{
  "model": "self-supervised image encoder",
  "dataset": "regions of photos with short descriptions (Visual Genome)",
  "train_examples": 101725,
  "image_size": 32,
  "crop_scale_min": 0.4,
  "horizontal_flip": true,
  "color_jitter": 0.4,
  "method": "moco_v3",
  "arch": "vit",
  "norm": "layernorm",
  "norm_position": "pre",
  "activation": "silu",
  "mlp_ratio": 4,
  "head_dim": 64,
  "fused_qkv": true,
  "bias": "qkv",
  "qk_norm": false,
  "layer_scale_init": 0.1,
  "parallel_block": false,
  "inner_norm": false,
  "patch_size": [2, 2],
  "layers": 6,
  "width": 192,
  "positions": "learned",
  "pooling": "mean",
  "projector_hidden": 1024,
  "projector_out": 256,
  "projector_hidden_layers": 2,
  "temperature": 0.3,
  "target_momentum": 0.996,
  "init": "trunc_normal_002",
  "residual_init": "none",
  "optimizer": "adamw",
  "lr": 0.002,
  "beta1": 0.8,
  "beta2": 0.999,
  "eps": 1e-08,
  "gradient_centralization": true,
  "ema_decay": 0.99,
  "steps": 37700,
  "batch_size": 64,
  "epochs": 23.7,
  "lr_schedule": "wsd",
  "decay_fraction": 0.2,
  "final_lr_fraction": 0.1,
  "warmup_steps": 7540,
  "weight_decay": 0.06
}
Rows from block 2, named by matrix and row number. Rows with one number belong to one attention dimension. Each number is 200 + 40 x the weight over its row's rms, rounded and kept within 0 to 999. All counts start at 0. After the name is the row's rms in percent of the matrix's.
# q: attention query, key and value (stacked) (model.blocks.2.attn.qkv.weight, 576x192, the q third), inputs 0-191
# k: attention query, key and value (stacked) (model.blocks.2.attn.qkv.weight, 576x192, the k third), inputs 0-191
q.80,116,179,178,224,196,158,233,288,170,194,166,213,189,193,182,187,187,165,209,130,195,198,187,135,174,176,202,165,179,151,181,167,182,158,181,160,241,175,176,216,191,209,168,172,194,197,161,228,163,181,199,175,192,182,199,226,127,232,109,206,246,107,183,111,154,112,189,211,176,239,167,141,178,212,161,188,105,154,216,183,174,229,137,182,152,178,203,168,156,164,281,175,153,175,168,163,226,176,159,184,172,233,231,299,114,170,229,250,175,156,190,167,171,218,198,237,139,180,198,193,185,119,202,198,245,188,176,190,182,246,218,303,148,178,173,152,176,203,190,205,221,218,164,146,199,135,158,178,203,197,189,172,184,252,221,162,220,184,207,243,212,188,167,195,270,222,221,164,224,185,176,195,118,134,172,201,178,264,158,181,129,178,319,144,222,184,192,216,181,221,82,205,78
q.81,086,219,214,222,249,160,171,231,228,204,225,165,184,211,206,198,218,180,258,226,117,172,257,212,133,212,211,211,220,190,186,199,235,146,194,246,147,190,225,228,208,179,203,178,259,209,193,269,222,215,166,142,221,208,204,177,218,189,139,237,264,185,207,165,173,106,205,247,222,185,286,228,163,204,108,318,175,240,204,205,202,233,174,207,178,227,232,172,205,193,231,208,238,196,190,205,168,203,163,203,255,185,178,360,227,180,180,221,282,219,237,216,195,270,180,247,225,200,179,149,224,135,225,218,207,211,176,223,203,128,221,227,178,181,206,189,227,159,232,196,219,213,284,69,203,325,189,222,232,217,227,174,218,66,262,203,226,243,222,191,164,227,223,207,144,147,222,254,153,120,175,200,180,302,191,223,195,212,223,225,173,190,200,188,212,228,189,229,189,149,190,236,257
q.82,087,224,206,232,193,245,210,215,220,203,232,214,317,212,210,173,206,241,204,262,228,293,89,96,216,208,131,213,216,114,223,207,210,196,226,199,180,150,235,175,222,239,259,199,172,228,195,177,221,156,174,233,219,209,124,229,174,202,224,164,215,236,203,192,249,251,214,176,230,222,192,234,259,210,256,153,175,128,123,209,126,183,215,232,204,228,215,225,218,221,230,194,281,191,220,208,207,208,162,187,196,232,188,126,195,119,248,214,192,179,214,151,226,177,279,219,98,223,202,68,215,219,201,219,175,209,252,175,196,188,267,186,176,214,200,208,237,224,246,207,226,162,59,247,203,293,264,220,218,190,224,233,205,218,187,225,216,171,197,200,192,217,156,218,148,200,242,171,208,248,234,213,242,200,180,196,213,191,201,215,191,228,166,205,212,212,191,230,214,332,302,197,229
q.83,086,175,189,164,168,243,206,144,152,186,171,227,182,179,179,219,185,181,124,188,279,199,178,229,292,187,202,200,173,226,216,197,170,269,188,180,242,232,161,168,179,226,203,221,160,181,200,139,184,219,241,236,178,178,211,225,221,196,292,179,132,244,182,268,212,307,170,150,166,180,158,188,219,194,281,108,245,200,228,183,212,178,227,177,221,167,170,240,209,211,130,205,160,200,202,188,214,187,267,197,159,180,211,44,201,257,180,143,154,202,166,201,193,119,211,105,220,187,212,305,170,290,169,171,193,202,207,177,191,247,167,122,250,230,201,206,168,200,167,182,174,206,171,318,167,113,199,164,184,178,153,218,197,294,138,193,172,151,186,198,231,166,186,217,246,247,163,184,227,265,213,175,231,158,217,178,195,186,186,167,249,218,145,220,177,162,228,152,208,212,243,160,194
q.84,106,180,188,210,225,134,212,258,197,203,184,223,201,192,195,186,183,149,241,180,154,190,219,155,137,220,191,186,191,181,180,170,198,136,210,160,194,157,198,207,237,185,185,155,205,232,168,257,192,177,213,177,201,197,197,182,147,237,99,229,277,87,208,98,198,85,190,245,200,230,189,193,163,219,149,222,131,171,179,197,192,219,154,195,139,197,201,151,147,164,281,181,202,187,193,176,222,191,158,216,185,248,195,361,148,170,187,242,213,179,200,169,171,238,181,245,173,184,180,111,198,98,205,212,264,193,206,212,194,186,225,332,141,185,171,160,204,200,210,199,215,177,221,97,234,220,199,196,200,213,195,181,168,192,254,180,225,230,195,262,207,205,189,171,187,218,235,157,172,145,180,206,133,217,178,201,189,229,163,181,143,181,307,125,184,197,153,242,173,172,109,240,162
q.85,085,204,189,242,193,165,236,287,212,224,200,187,228,210,215,189,206,230,231,150,192,230,174,128,170,174,207,175,210,129,195,193,204,154,202,184,231,163,213,233,195,208,167,182,200,194,180,221,172,168,182,187,199,210,192,224,124,224,101,189,236,133,200,133,153,110,221,206,203,253,175,151,204,219,148,215,111,146,213,206,163,216,144,210,177,204,209,176,172,172,283,188,181,177,178,192,229,204,139,186,205,247,232,294,127,135,284,281,180,162,208,185,200,247,224,284,105,198,210,170,206,104,216,218,208,183,174,181,199,239,224,305,146,170,193,178,199,222,201,239,233,220,114,145,206,138,160,212,212,210,225,180,200,217,217,182,214,189,204,213,187,208,168,192,261,188,227,184,228,192,184,223,132,108,174,213,192,248,180,218,142,180,322,174,241,214,196,216,193,248,91,202,74
q.86,122,169,181,202,209,183,177,182,149,156,147,194,92,170,150,157,173,107,213,161,137,112,271,271,154,213,207,202,164,263,145,162,178,189,157,163,181,249,151,221,165,149,181,178,201,183,195,229,189,239,176,168,185,151,236,165,237,180,182,233,197,189,161,204,204,176,159,239,158,157,193,197,158,143,141,213,241,268,207,153,260,199,211,143,186,160,219,167,170,162,147,168,138,220,171,158,131,147,224,187,226,184,189,251,203,278,116,171,181,211,171,241,164,225,119,138,313,168,174,255,155,227,189,148,236,186,173,245,173,190,168,184,189,188,159,185,152,158,171,166,152,202,345,141,200,195,193,148,173,180,166,151,169,182,219,166,185,240,233,218,241,160,249,208,195,214,167,190,201,126,167,165,171,246,224,156,177,191,168,153,204,163,192,187,199,154,208,194,163,134,125,212,213
q.87,079,211,230,160,208,144,148,174,224,226,191,207,199,191,197,216,198,182,246,280,187,161,278,240,199,254,213,259,206,265,215,227,223,172,218,218,145,157,210,157,277,201,224,181,247,273,199,242,223,209,278,218,221,210,177,155,180,198,223,226,226,177,238,202,248,177,197,245,235,210,232,256,150,251,195,272,208,174,144,204,229,216,207,212,170,196,153,200,189,191,217,220,263,220,234,209,221,207,172,241,176,192,158,265,252,230,142,183,301,282,214,206,192,195,171,224,238,225,208,75,218,174,187,234,206,237,250,225,202,139,214,249,205,198,227,211,219,170,217,193,190,143,286,184,238,327,242,212,239,199,203,199,203,146,214,224,209,271,191,203,189,230,214,110,113,181,236,196,139,188,204,201,230,326,214,265,204,181,239,183,215,200,161,193,152,202,165,202,194,107,277,246,316
q.88,128,211,219,215,199,204,176,212,235,206,232,205,295,216,215,219,200,272,192,302,203,254,155,152,208,254,143,226,217,150,252,217,220,190,222,231,148,147,227,164,251,241,236,200,221,254,209,170,235,148,223,210,210,218,117,180,166,202,203,171,226,227,223,208,254,223,234,198,231,207,237,279,226,247,220,198,193,141,132,218,146,194,187,228,207,223,170,230,225,221,238,231,302,179,209,217,237,221,134,202,226,235,201,170,232,100,175,214,241,242,216,176,209,197,251,242,143,225,174,47,224,202,196,219,181,202,263,167,202,129,229,217,196,193,217,221,244,221,243,203,233,132,148,215,204,333,254,226,263,213,225,215,216,173,230,220,249,208,185,188,145,221,157,163,110,191,223,198,170,218,218,210,264,290,186,242,212,171,221,212,206,243,164,200,195,217,162,231,214,224,316,215,292
q.89,100,256,238,181,245,253,221,183,272,237,281,214,273,221,268,213,219,275,255,197,158,259,164,160,186,182,229,178,242,172,191,242,233,211,256,221,205,210,270,231,250,167,228,227,202,219,239,257,246,194,207,257,238,263,192,204,270,215,233,241,239,215,275,186,209,193,220,208,256,236,192,194,219,193,253,215,197,219,163,273,148,193,237,272,225,240,247,189,209,244,222,201,271,226,256,239,184,262,262,229,168,200,185,134,238,157,274,186,209,127,243,162,278,206,266,197,142,229,251,153,253,169,219,299,183,248,214,240,274,188,263,173,206,217,229,238,272,202,233,232,244,232,153,189,247,230,230,268,186,231,245,288,238,196,216,260,180,170,186,185,219,243,231,259,173,181,228,217,158,191,239,265,194,181,172,209,242,181,219,274,207,209,205,212,187,281,186,208,252,200,234,227,193
q.90,118,178,186,218,201,149,232,288,180,199,174,219,207,195,188,197,188,170,211,148,197,207,183,128,173,190,198,170,183,147,191,171,184,152,192,161,231,157,182,211,211,214,171,169,195,210,157,229,167,173,214,181,192,189,190,219,120,238,104,206,259,96,193,101,169,107,192,213,186,243,170,158,175,224,163,190,103,145,207,187,171,227,134,190,146,183,194,171,154,166,298,182,174,170,172,165,237,182,150,194,173,245,225,311,118,154,224,254,190,161,198,158,168,218,205,242,131,185,193,161,190,107,200,206,251,191,190,187,183,230,223,320,149,182,177,155,187,207,197,206,226,202,163,142,205,159,167,185,210,204,193,175,182,247,227,166,228,188,198,249,208,194,161,186,247,224,227,156,208,186,179,198,124,156,171,211,181,257,158,184,130,188,324,135,211,188,181,224,183,213,100,210,100
q.91,087,224,219,193,175,185,218,174,243,257,222,210,245,230,240,239,226,328,190,227,300,244,184,213,226,182,227,206,215,239,255,242,213,230,249,226,230,168,231,170,236,235,192,228,188,251,233,136,194,181,240,254,212,247,211,212,138,214,223,180,150,190,253,217,196,215,237,170,231,244,172,177,239,259,290,170,190,127,211,263,195,185,202,238,232,214,139,221,217,231,227,238,221,205,235,258,279,252,179,253,140,213,197,123,205,199,269,214,182,228,221,185,251,186,195,284,147,243,255,186,242,184,204,230,167,205,226,159,207,246,192,264,218,216,238,215,247,278,206,229,209,196,67,292,219,118,196,252,178,227,216,233,205,213,161,237,199,224,140,181,163,232,175,132,243,191,230,194,256,305,246,234,238,101,219,252,231,194,238,233,221,212,220,224,175,224,194,208,235,216,238,197,150
q.92,126,187,183,182,200,201,224,182,163,192,168,194,98,183,185,186,202,132,199,103,200,146,243,256,199,149,255,177,182,253,153,186,177,216,177,171,249,256,172,239,147,161,163,203,175,142,194,220,165,254,177,190,185,181,285,219,242,194,205,224,167,184,175,201,151,186,169,196,168,187,164,129,178,149,182,198,216,266,276,181,257,203,218,172,199,175,229,178,181,181,151,174,102,220,191,183,158,180,270,197,180,162,201,217,173,303,220,181,158,159,184,230,191,200,152,152,264,175,223,361,175,210,202,176,216,194,138,230,198,266,165,167,211,210,186,181,157,182,156,196,163,263,255,193,190,68,147,172,136,189,175,186,185,227,166,180,149,187,214,207,253,176,246,242,287,210,170,204,231,188,184,188,144,116,219,157,190,224,179,191,200,164,225,206,206,182,241,165,188,178,96,180,116
q.93,105,205,223,153,228,197,160,125,213,207,214,211,162,192,205,200,203,155,230,258,149,162,264,279,187,250,203,240,211,292,191,212,215,212,222,205,145,217,216,186,243,160,231,191,207,217,220,230,241,226,220,216,214,207,224,144,278,184,257,238,201,218,227,228,261,215,185,229,221,161,227,263,178,187,209,235,275,274,175,211,263,184,259,210,205,211,203,198,206,217,155,211,240,235,241,220,162,210,257,236,201,169,146,200,268,268,129,137,250,236,211,222,206,197,163,148,301,210,192,172,212,237,193,210,211,222,226,250,214,132,185,149,229,228,210,221,220,173,212,174,163,163,328,185,232,293,257,212,180,208,192,218,191,130,209,231,174,257,191,203,224,216,259,194,105,201,194,206,143,157,208,203,236,321,229,193,213,146,217,195,244,202,109,206,146,207,174,204,200,107,256,232,323
q.94,081,245,216,208,234,254,214,192,259,227,276,217,306,218,249,186,210,261,253,226,159,274,126,122,199,189,175,201,244,140,197,227,221,201,252,213,183,180,270,213,238,194,257,205,180,212,220,239,252,179,185,254,225,247,167,211,264,205,239,213,240,222,237,192,227,216,222,204,245,223,201,214,243,188,254,177,187,207,155,249,143,178,237,272,216,244,263,202,208,233,225,199,287,223,257,233,171,249,241,214,180,211,173,129,230,139,273,198,209,127,241,168,259,203,289,205,118,217,228,114,233,181,227,266,182,227,220,231,250,182,269,158,179,226,203,232,273,197,253,215,256,205,111,194,239,277,264,253,187,217,237,280,222,180,204,258,170,175,189,195,220,227,208,250,152,181,240,196,177,191,233,254,203,180,167,192,238,181,210,266,203,223,173,208,190,267,186,222,236,267,264,230,206
q.95,108,205,215,191,224,180,148,189,225,199,220,211,217,206,199,196,185,205,226,293,145,190,229,204,161,268,159,237,207,217,210,203,223,178,215,223,122,172,217,164,260,197,244,182,235,260,213,217,251,184,212,194,220,209,154,143,210,192,199,219,239,206,222,200,259,188,213,242,226,181,257,288,185,219,193,234,212,193,123,209,203,202,209,213,190,219,189,195,205,215,222,216,288,207,219,213,198,209,160,215,215,212,163,226,252,169,111,182,262,264,211,199,197,218,185,212,231,216,168,57,220,195,197,212,209,211,251,219,200,101,223,215,189,197,202,210,237,183,238,176,204,134,273,158,230,363,267,216,237,214,210,208,198,126,253,220,237,263,197,204,168,220,209,155,81,191,217,204,149,157,199,205,248,343,195,224,210,157,219,194,209,215,145,186,169,211,149,237,195,153,285,247,326
q.96,104,186,185,229,215,143,209,283,199,197,191,213,214,198,195,182,182,184,233,185,150,203,199,133,132,219,178,181,193,151,187,172,204,138,201,169,193,156,199,210,227,196,189,165,212,230,175,245,197,168,196,167,201,196,178,188,134,234,88,213,277,106,201,99,195,91,203,238,199,228,199,200,178,220,145,219,124,154,168,196,172,222,141,194,150,203,203,158,160,166,299,183,212,177,184,179,226,190,131,197,198,255,212,340,151,135,195,260,204,179,195,170,176,246,193,262,147,184,173,97,199,104,207,210,245,186,205,200,194,181,231,326,136,173,168,162,204,206,215,204,228,178,196,106,225,235,199,197,215,211,206,176,177,196,262,179,239,225,201,244,188,203,175,173,185,209,232,167,182,150,179,207,142,216,167,205,188,229,169,182,132,187,309,137,209,199,157,247,175,198,123,235,166
k.80,111,232,217,276,207,233,192,266,217,269,239,146,221,235,215,149,223,189,268,270,187,180,223,176,147,137,187,168,250,252,178,215,203,169,232,233,124,176,231,250,201,190,246,184,178,212,221,205,247,265,196,199,254,251,184,208,207,170,232,226,210,278,237,122,146,174,231,228,237,226,232,175,214,204,180,210,125,248,200,222,203,225,193,218,203,219,220,172,212,212,224,192,203,228,213,234,163,216,201,213,194,97,257,226,197,207,209,211,222,182,208,220,220,240,184,215,202,211,244,191,243,249,212,225,225,231,93,243,215,231,224,167,167,218,199,224,236,268,208,304,211,266,150,105,222,216,228,242,195,211,216,241,254,180,197,231,174,220,211,70,175,203,199,213,222,148,284,229,174,170,213,253,151,164,189,186,231,215,342,250,111,164,172,303,277,231,208,187,212,231,220,213,131
k.81,080,213,183,225,171,130,229,286,158,235,219,218,151,204,202,205,209,179,160,154,208,180,269,250,176,190,187,233,201,256,199,202,150,228,183,176,207,215,220,232,193,195,193,150,123,165,181,210,203,279,232,197,187,197,208,191,168,191,254,182,218,246,200,39,190,162,187,156,236,254,176,192,176,187,158,203,195,252,236,202,214,295,221,168,196,209,170,189,182,191,181,235,226,172,215,238,185,190,235,171,201,169,266,233,227,213,208,175,195,183,208,250,168,267,148,166,214,203,205,225,192,241,177,198,262,273,96,142,222,207,205,194,194,218,189,208,136,220,196,318,204,195,151,206,218,159,200,211,162,189,172,215,215,199,172,226,199,251,241,64,216,198,172,187,263,237,278,192,284,219,201,207,148,147,217,192,199,206,276,219,39,257,197,258,286,195,207,168,200,196,247,219,131
k.82,091,215,212,265,185,227,140,225,174,213,210,143,211,187,215,157,166,255,254,185,216,207,176,222,252,257,187,152,189,171,211,198,226,217,192,174,216,262,181,92,186,201,167,278,281,231,266,207,216,172,259,210,231,221,200,211,133,198,251,268,200,244,175,367,243,173,209,263,197,201,199,237,253,252,209,224,205,149,187,173,218,123,121,195,282,215,251,216,204,166,242,186,211,211,206,223,180,197,193,139,194,257,171,180,220,213,205,288,137,191,187,186,249,241,194,176,153,215,175,273,239,168,217,187,141,192,177,197,218,202,189,277,214,146,248,209,172,134,282,256,256,164,132,244,146,203,188,187,192,217,217,149,252,212,189,192,177,156,223,174,171,226,193,64,239,160,182,214,229,181,210,217,241,161,192,204,208,193,209,280,275,277,210,218,224,181,206,179,228,195,220,185,219
k.83,087,176,203,130,219,215,198,100,225,131,166,231,218,181,195,238,191,217,163,170,192,224,146,173,234,230,217,222,165,141,215,190,221,191,194,195,231,192,182,169,212,205,188,217,236,206,186,195,168,120,183,207,174,172,198,201,223,211,135,193,181,125,185,316,231,235,191,205,169,159,191,208,186,194,235,186,243,161,172,188,187,143,214,211,183,185,199,222,206,212,193,178,183,208,193,164,232,208,176,224,200,268,127,179,192,191,204,197,207,224,192,164,201,118,245,214,188,198,184,165,170,147,203,180,161,151,335,204,174,187,192,217,215,204,203,179,221,144,177,60,177,171,262,250,201,217,190,175,229,207,203,177,148,208,220,179,207,182,169,370,213,200,224,222,150,212,112,182,169,220,193,163,240,247,193,223,186,188,74,141,343,171,212,110,97,194,190,227,183,184,161,186,276
k.84,110,228,209,271,207,226,205,268,204,267,233,155,189,228,211,155,225,182,256,258,186,179,235,196,126,157,183,168,255,251,165,212,186,178,235,231,138,187,226,276,197,174,232,181,166,189,221,207,243,294,188,183,249,244,187,187,216,176,233,210,217,275,240,96,164,168,227,223,230,231,230,196,202,179,176,220,158,242,204,223,190,237,217,209,210,215,229,167,206,222,205,199,213,220,209,239,164,209,209,207,187,114,249,212,210,216,194,192,231,156,200,230,208,261,162,223,207,201,222,203,237,256,214,236,246,242,87,241,216,205,211,165,166,218,215,226,232,270,197,297,197,243,163,103,230,213,226,240,191,205,216,246,243,193,202,224,178,222,218,62,177,201,203,237,216,170,296,231,204,164,204,245,144,174,184,175,227,205,346,248,87,186,174,295,282,234,200,197,218,223,218,211,140
k.85,096,225,209,277,196,221,166,286,204,270,233,148,232,227,207,140,213,186,276,278,207,177,217,183,174,135,188,158,245,249,192,217,207,180,224,225,141,183,219,208,198,198,242,205,196,227,227,206,248,242,214,206,248,250,198,220,190,181,239,232,211,282,225,137,142,181,225,218,233,210,225,169,233,217,182,208,105,223,208,211,213,232,158,213,212,215,202,173,210,182,233,200,203,217,210,226,162,204,206,196,197,94,269,224,190,193,198,227,195,207,209,207,225,249,193,199,204,206,247,214,242,249,208,210,200,219,79,236,215,237,223,175,182,201,183,228,219,274,231,329,237,273,147,127,192,206,221,232,194,204,212,221,265,174,182,225,197,204,216,55,172,198,186,176,224,137,264,227,159,172,207,251,178,167,198,185,221,221,335,260,109,178,187,306,290,212,214,186,218,226,230,204,126
k.86,109,189,194,139,225,185,283,119,217,194,213,256,172,222,196,262,224,176,143,188,176,204,268,237,147,191,223,265,202,223,163,194,174,194,204,223,169,177,218,294,192,189,202,98,125,157,137,197,176,235,104,200,188,182,194,158,246,194,146,152,199,144,212,46,189,177,199,220,200,260,225,200,147,164,185,195,265,276,218,207,211,228,325,206,144,199,207,183,161,253,134,210,188,191,205,195,198,206,203,269,205,199,179,210,193,220,196,97,264,203,223,259,150,177,178,231,229,209,190,150,168,205,203,208,255,213,240,212,201,177,210,157,170,240,204,179,217,213,135,118,135,188,244,162,280,203,197,212,206,203,182,252,143,175,234,216,186,253,165,276,233,197,242,272,190,286,228,208,218,236,216,197,172,219,212,158,208,191,166,150,158,152,156,179,124,218,203,184,163,216,181,225,214
k.87,081,194,178,199,188,196,224,232,183,221,191,188,126,178,203,228,228,186,148,125,214,205,154,217,124,229,200,195,244,174,168,198,128,216,224,205,214,221,192,295,177,162,168,212,141,114,207,203,179,281,209,147,215,213,174,182,217,191,222,177,222,283,203,170,231,187,204,130,201,200,187,236,148,124,159,208,271,173,200,233,143,231,278,187,237,188,246,215,190,250,133,239,234,197,184,258,211,197,194,199,181,213,190,174,249,233,203,207,241,85,179,184,161,277,176,174,190,195,154,224,202,218,197,257,262,306,158,156,208,149,178,180,221,241,283,222,194,191,147,213,131,162,237,171,215,203,195,220,184,189,231,225,203,250,213,189,188,196,195,153,194,201,193,329,206,238,267,204,364,178,157,196,146,176,192,192,212,202,256,238,148,288,161,241,243,252,197,242,254,194,217,161,186
k.88,122,205,191,238,145,187,169,261,156,202,183,152,181,162,204,174,171,237,200,135,233,210,185,246,253,280,186,161,185,154,229,199,183,258,158,150,269,281,168,151,180,194,136,259,255,183,246,201,188,184,260,170,187,192,186,193,131,207,247,196,205,263,165,302,264,186,187,168,173,191,160,246,238,205,176,244,253,130,206,186,182,177,139,179,294,201,218,228,215,161,218,223,242,168,187,216,202,182,204,115,211,276,209,182,247,195,202,267,131,176,185,196,213,252,199,180,166,204,146,285,213,194,208,199,146,208,179,121,195,159,156,238,242,123,240,214,148,137,250,226,206,128,161,279,120,182,176,178,193,193,208,153,228,249,193,171,212,146,240,140,197,215,146,133,234,212,196,190,307,204,179,187,237,177,213,202,193,188,216,243,211,309,197,215,260,181,189,183,243,175,253,163,222
k.89,072,200,220,236,200,178,223,254,196,150,222,168,217,183,212,196,168,230,239,268,221,214,225,159,284,235,174,122,210,205,228,210,263,243,198,192,243,218,215,185,224,207,207,279,295,228,215,187,220,255,315,156,234,214,206,207,120,214,303,163,132,167,197,284,223,236,189,202,209,188,200,242,213,230,243,174,192,182,162,201,156,213,117,187,248,231,205,237,269,209,259,172,180,177,228,205,286,216,197,116,166,240,251,168,172,170,214,266,215,178,185,161,172,172,191,228,223,173,180,251,239,191,190,214,169,253,143,177,231,214,209,251,202,147,219,215,182,218,242,289,259,173,102,250,189,153,216,198,184,199,188,182,237,279,182,202,188,174,262,155,197,223,152,126,265,146,184,200,138,173,220,191,167,179,176,294,195,180,198,247,202,264,300,181,251,185,192,131,207,182,174,235,150
k.90,111,231,215,275,208,232,192,272,213,271,237,143,213,232,215,148,224,191,268,264,189,179,221,181,143,144,186,163,253,249,177,215,199,171,231,233,130,181,228,253,201,185,241,189,179,205,225,205,247,272,196,193,254,251,184,201,208,170,233,224,212,281,238,122,152,173,231,225,235,224,230,182,212,196,178,214,133,242,202,222,198,229,194,216,210,218,224,172,215,214,223,193,208,226,212,236,163,214,202,208,192,102,256,221,203,210,207,210,221,173,205,219,219,246,177,218,202,209,238,198,242,251,213,228,227,236,90,242,213,223,219,168,170,217,206,225,234,265,206,305,209,259,151,107,220,216,227,241,195,210,219,239,254,185,199,229,175,216,216,60,174,204,200,219,220,150,285,230,185,167,209,251,149,166,187,186,232,211,347,253,105,173,173,303,285,233,203,191,217,226,221,211,134
k.91,075,181,196,262,173,231,105,254,194,193,152,149,238,171,193,139,192,192,249,215,229,206,78,106,211,183,179,136,210,179,232,198,238,189,209,206,201,153,157,173,198,229,217,294,248,224,258,179,212,126,258,196,204,211,211,234,230,210,211,233,225,233,186,328,196,240,188,137,176,87,196,191,260,205,212,174,143,113,217,216,165,173,72,212,215,182,180,221,242,144,245,200,198,202,168,143,189,181,161,184,213,177,220,212,171,176,166,282,151,173,181,114,221,185,254,218,184,189,208,212,220,207,174,197,168,165,203,208,180,204,174,181,275,212,194,216,211,221,238,210,224,230,228,175,99,222,216,193,198,181,227,172,230,225,167,163,248,132,181,173,145,174,183,282,152,124,126,183,163,138,156,182,223,240,209,235,183,219,241,217,240,222,242,187,246,190,191,290,238,199,180,161,210
k.92,116,187,206,143,252,206,233,119,244,180,208,262,222,232,193,236,225,165,189,248,172,193,213,158,161,127,220,250,202,234,180,199,218,146,230,245,146,122,226,235,224,210,253,142,150,219,150,192,200,198,137,231,202,197,218,206,262,200,137,201,191,111,227,107,141,220,207,227,219,202,233,153,164,197,227,153,160,261,196,208,221,218,258,220,107,193,176,182,183,234,182,178,155,225,212,171,206,215,195,287,192,142,182,217,151,203,197,119,261,239,214,202,186,131,206,223,232,196,249,113,176,194,188,193,246,180,256,269,199,239,239,165,166,268,157,179,245,245,147,141,189,262,249,149,269,213,217,213,209,205,189,239,157,148,205,223,199,251,156,296,209,183,252,260,160,200,179,202,93,210,219,202,184,233,193,201,201,208,150,141,208,89,206,164,117,215,209,216,152,218,142,236,198
k.93,106,173,179,130,216,177,273,133,188,154,179,253,121,178,191,254,209,182,130,127,193,208,219,242,142,266,205,236,189,185,171,183,158,213,205,199,234,210,189,274,199,171,159,170,156,137,169,196,166,261,154,166,175,163,206,141,236,218,169,150,207,141,194,156,258,193,183,186,178,219,195,255,140,132,206,203,323,197,206,211,165,210,298,172,190,183,219,208,182,247,129,211,213,175,188,196,222,189,208,213,183,283,144,160,231,232,173,122,247,141,182,220,152,205,151,217,215,182,137,190,164,194,193,220,259,219,265,186,193,130,168,199,200,222,242,182,192,169,135,101,139,123,265,216,247,197,192,187,193,189,197,212,131,233,228,180,204,224,191,290,224,200,233,288,173,285,198,194,280,209,180,162,178,235,191,188,185,164,128,157,210,234,203,132,141,215,177,227,193,169,168,203,255
k.94,071,210,219,263,206,216,180,244,183,175,221,142,196,187,212,159,159,246,259,254,219,206,215,196,268,254,178,125,189,198,206,206,243,225,200,185,225,247,190,136,201,198,187,268,302,232,240,211,230,229,279,204,237,220,200,204,106,212,286,225,170,188,187,326,237,208,194,267,211,228,209,245,226,262,234,210,191,157,169,175,187,167,111,182,258,218,234,216,218,186,264,158,187,189,208,223,218,206,195,127,177,251,213,153,190,200,184,275,175,178,178,213,211,235,167,202,180,195,179,268,235,200,212,205,164,209,134,198,230,212,197,282,200,151,244,217,178,178,265,300,290,168,113,255,176,181,198,182,198,206,186,152,254,258,186,209,185,163,250,153,187,217,168,60,263,150,194,222,193,175,222,204,195,167,179,240,196,182,210,294,235,271,268,193,241,168,207,147,219,196,199,211,180
k.95,100,207,186,222,156,173,249,238,151,198,195,179,106,175,201,215,196,206,151,127,206,204,233,260,164,280,186,198,207,188,185,194,138,256,183,162,243,268,187,275,175,165,145,185,168,130,212,199,182,289,211,157,185,184,171,154,174,205,246,153,223,252,186,168,267,161,187,164,184,250,174,262,185,162,152,243,295,198,211,216,163,211,238,167,262,203,240,212,189,215,163,234,243,162,184,235,209,184,212,150,205,267,210,182,255,230,193,198,196,98,188,247,170,286,143,193,186,201,132,247,200,223,201,240,245,258,158,120,205,131,154,210,211,174,267,215,164,176,187,215,148,113,184,218,195,185,187,197,171,185,202,201,199,259,213,183,187,194,230,146,210,205,170,234,235,267,267,194,374,200,181,189,161,178,204,173,200,179,236,225,144,308,170,216,243,211,184,186,235,185,238,191,201
k.96,107,233,211,280,192,221,203,281,200,269,236,149,198,229,211,150,217,187,257,259,188,181,241,200,143,158,181,167,251,250,174,214,189,188,224,222,143,194,226,262,194,184,229,181,176,197,224,205,244,285,200,187,244,243,183,194,199,178,244,208,216,281,235,107,164,168,225,219,230,235,225,193,216,195,171,224,150,243,205,223,196,233,199,207,216,219,224,171,205,210,216,205,214,214,210,238,167,207,210,195,195,117,261,218,208,210,199,205,214,167,205,233,213,264,167,214,203,204,225,211,240,254,215,233,235,237,80,225,220,211,211,169,168,199,210,228,225,266,211,310,203,242,149,114,216,208,224,237,189,204,212,240,251,195,195,224,179,216,224,46,178,202,188,213,227,169,296,227,206,167,206,248,152,167,190,175,228,208,347,254,84,193,170,301,294,226,202,183,221,225,229,212,133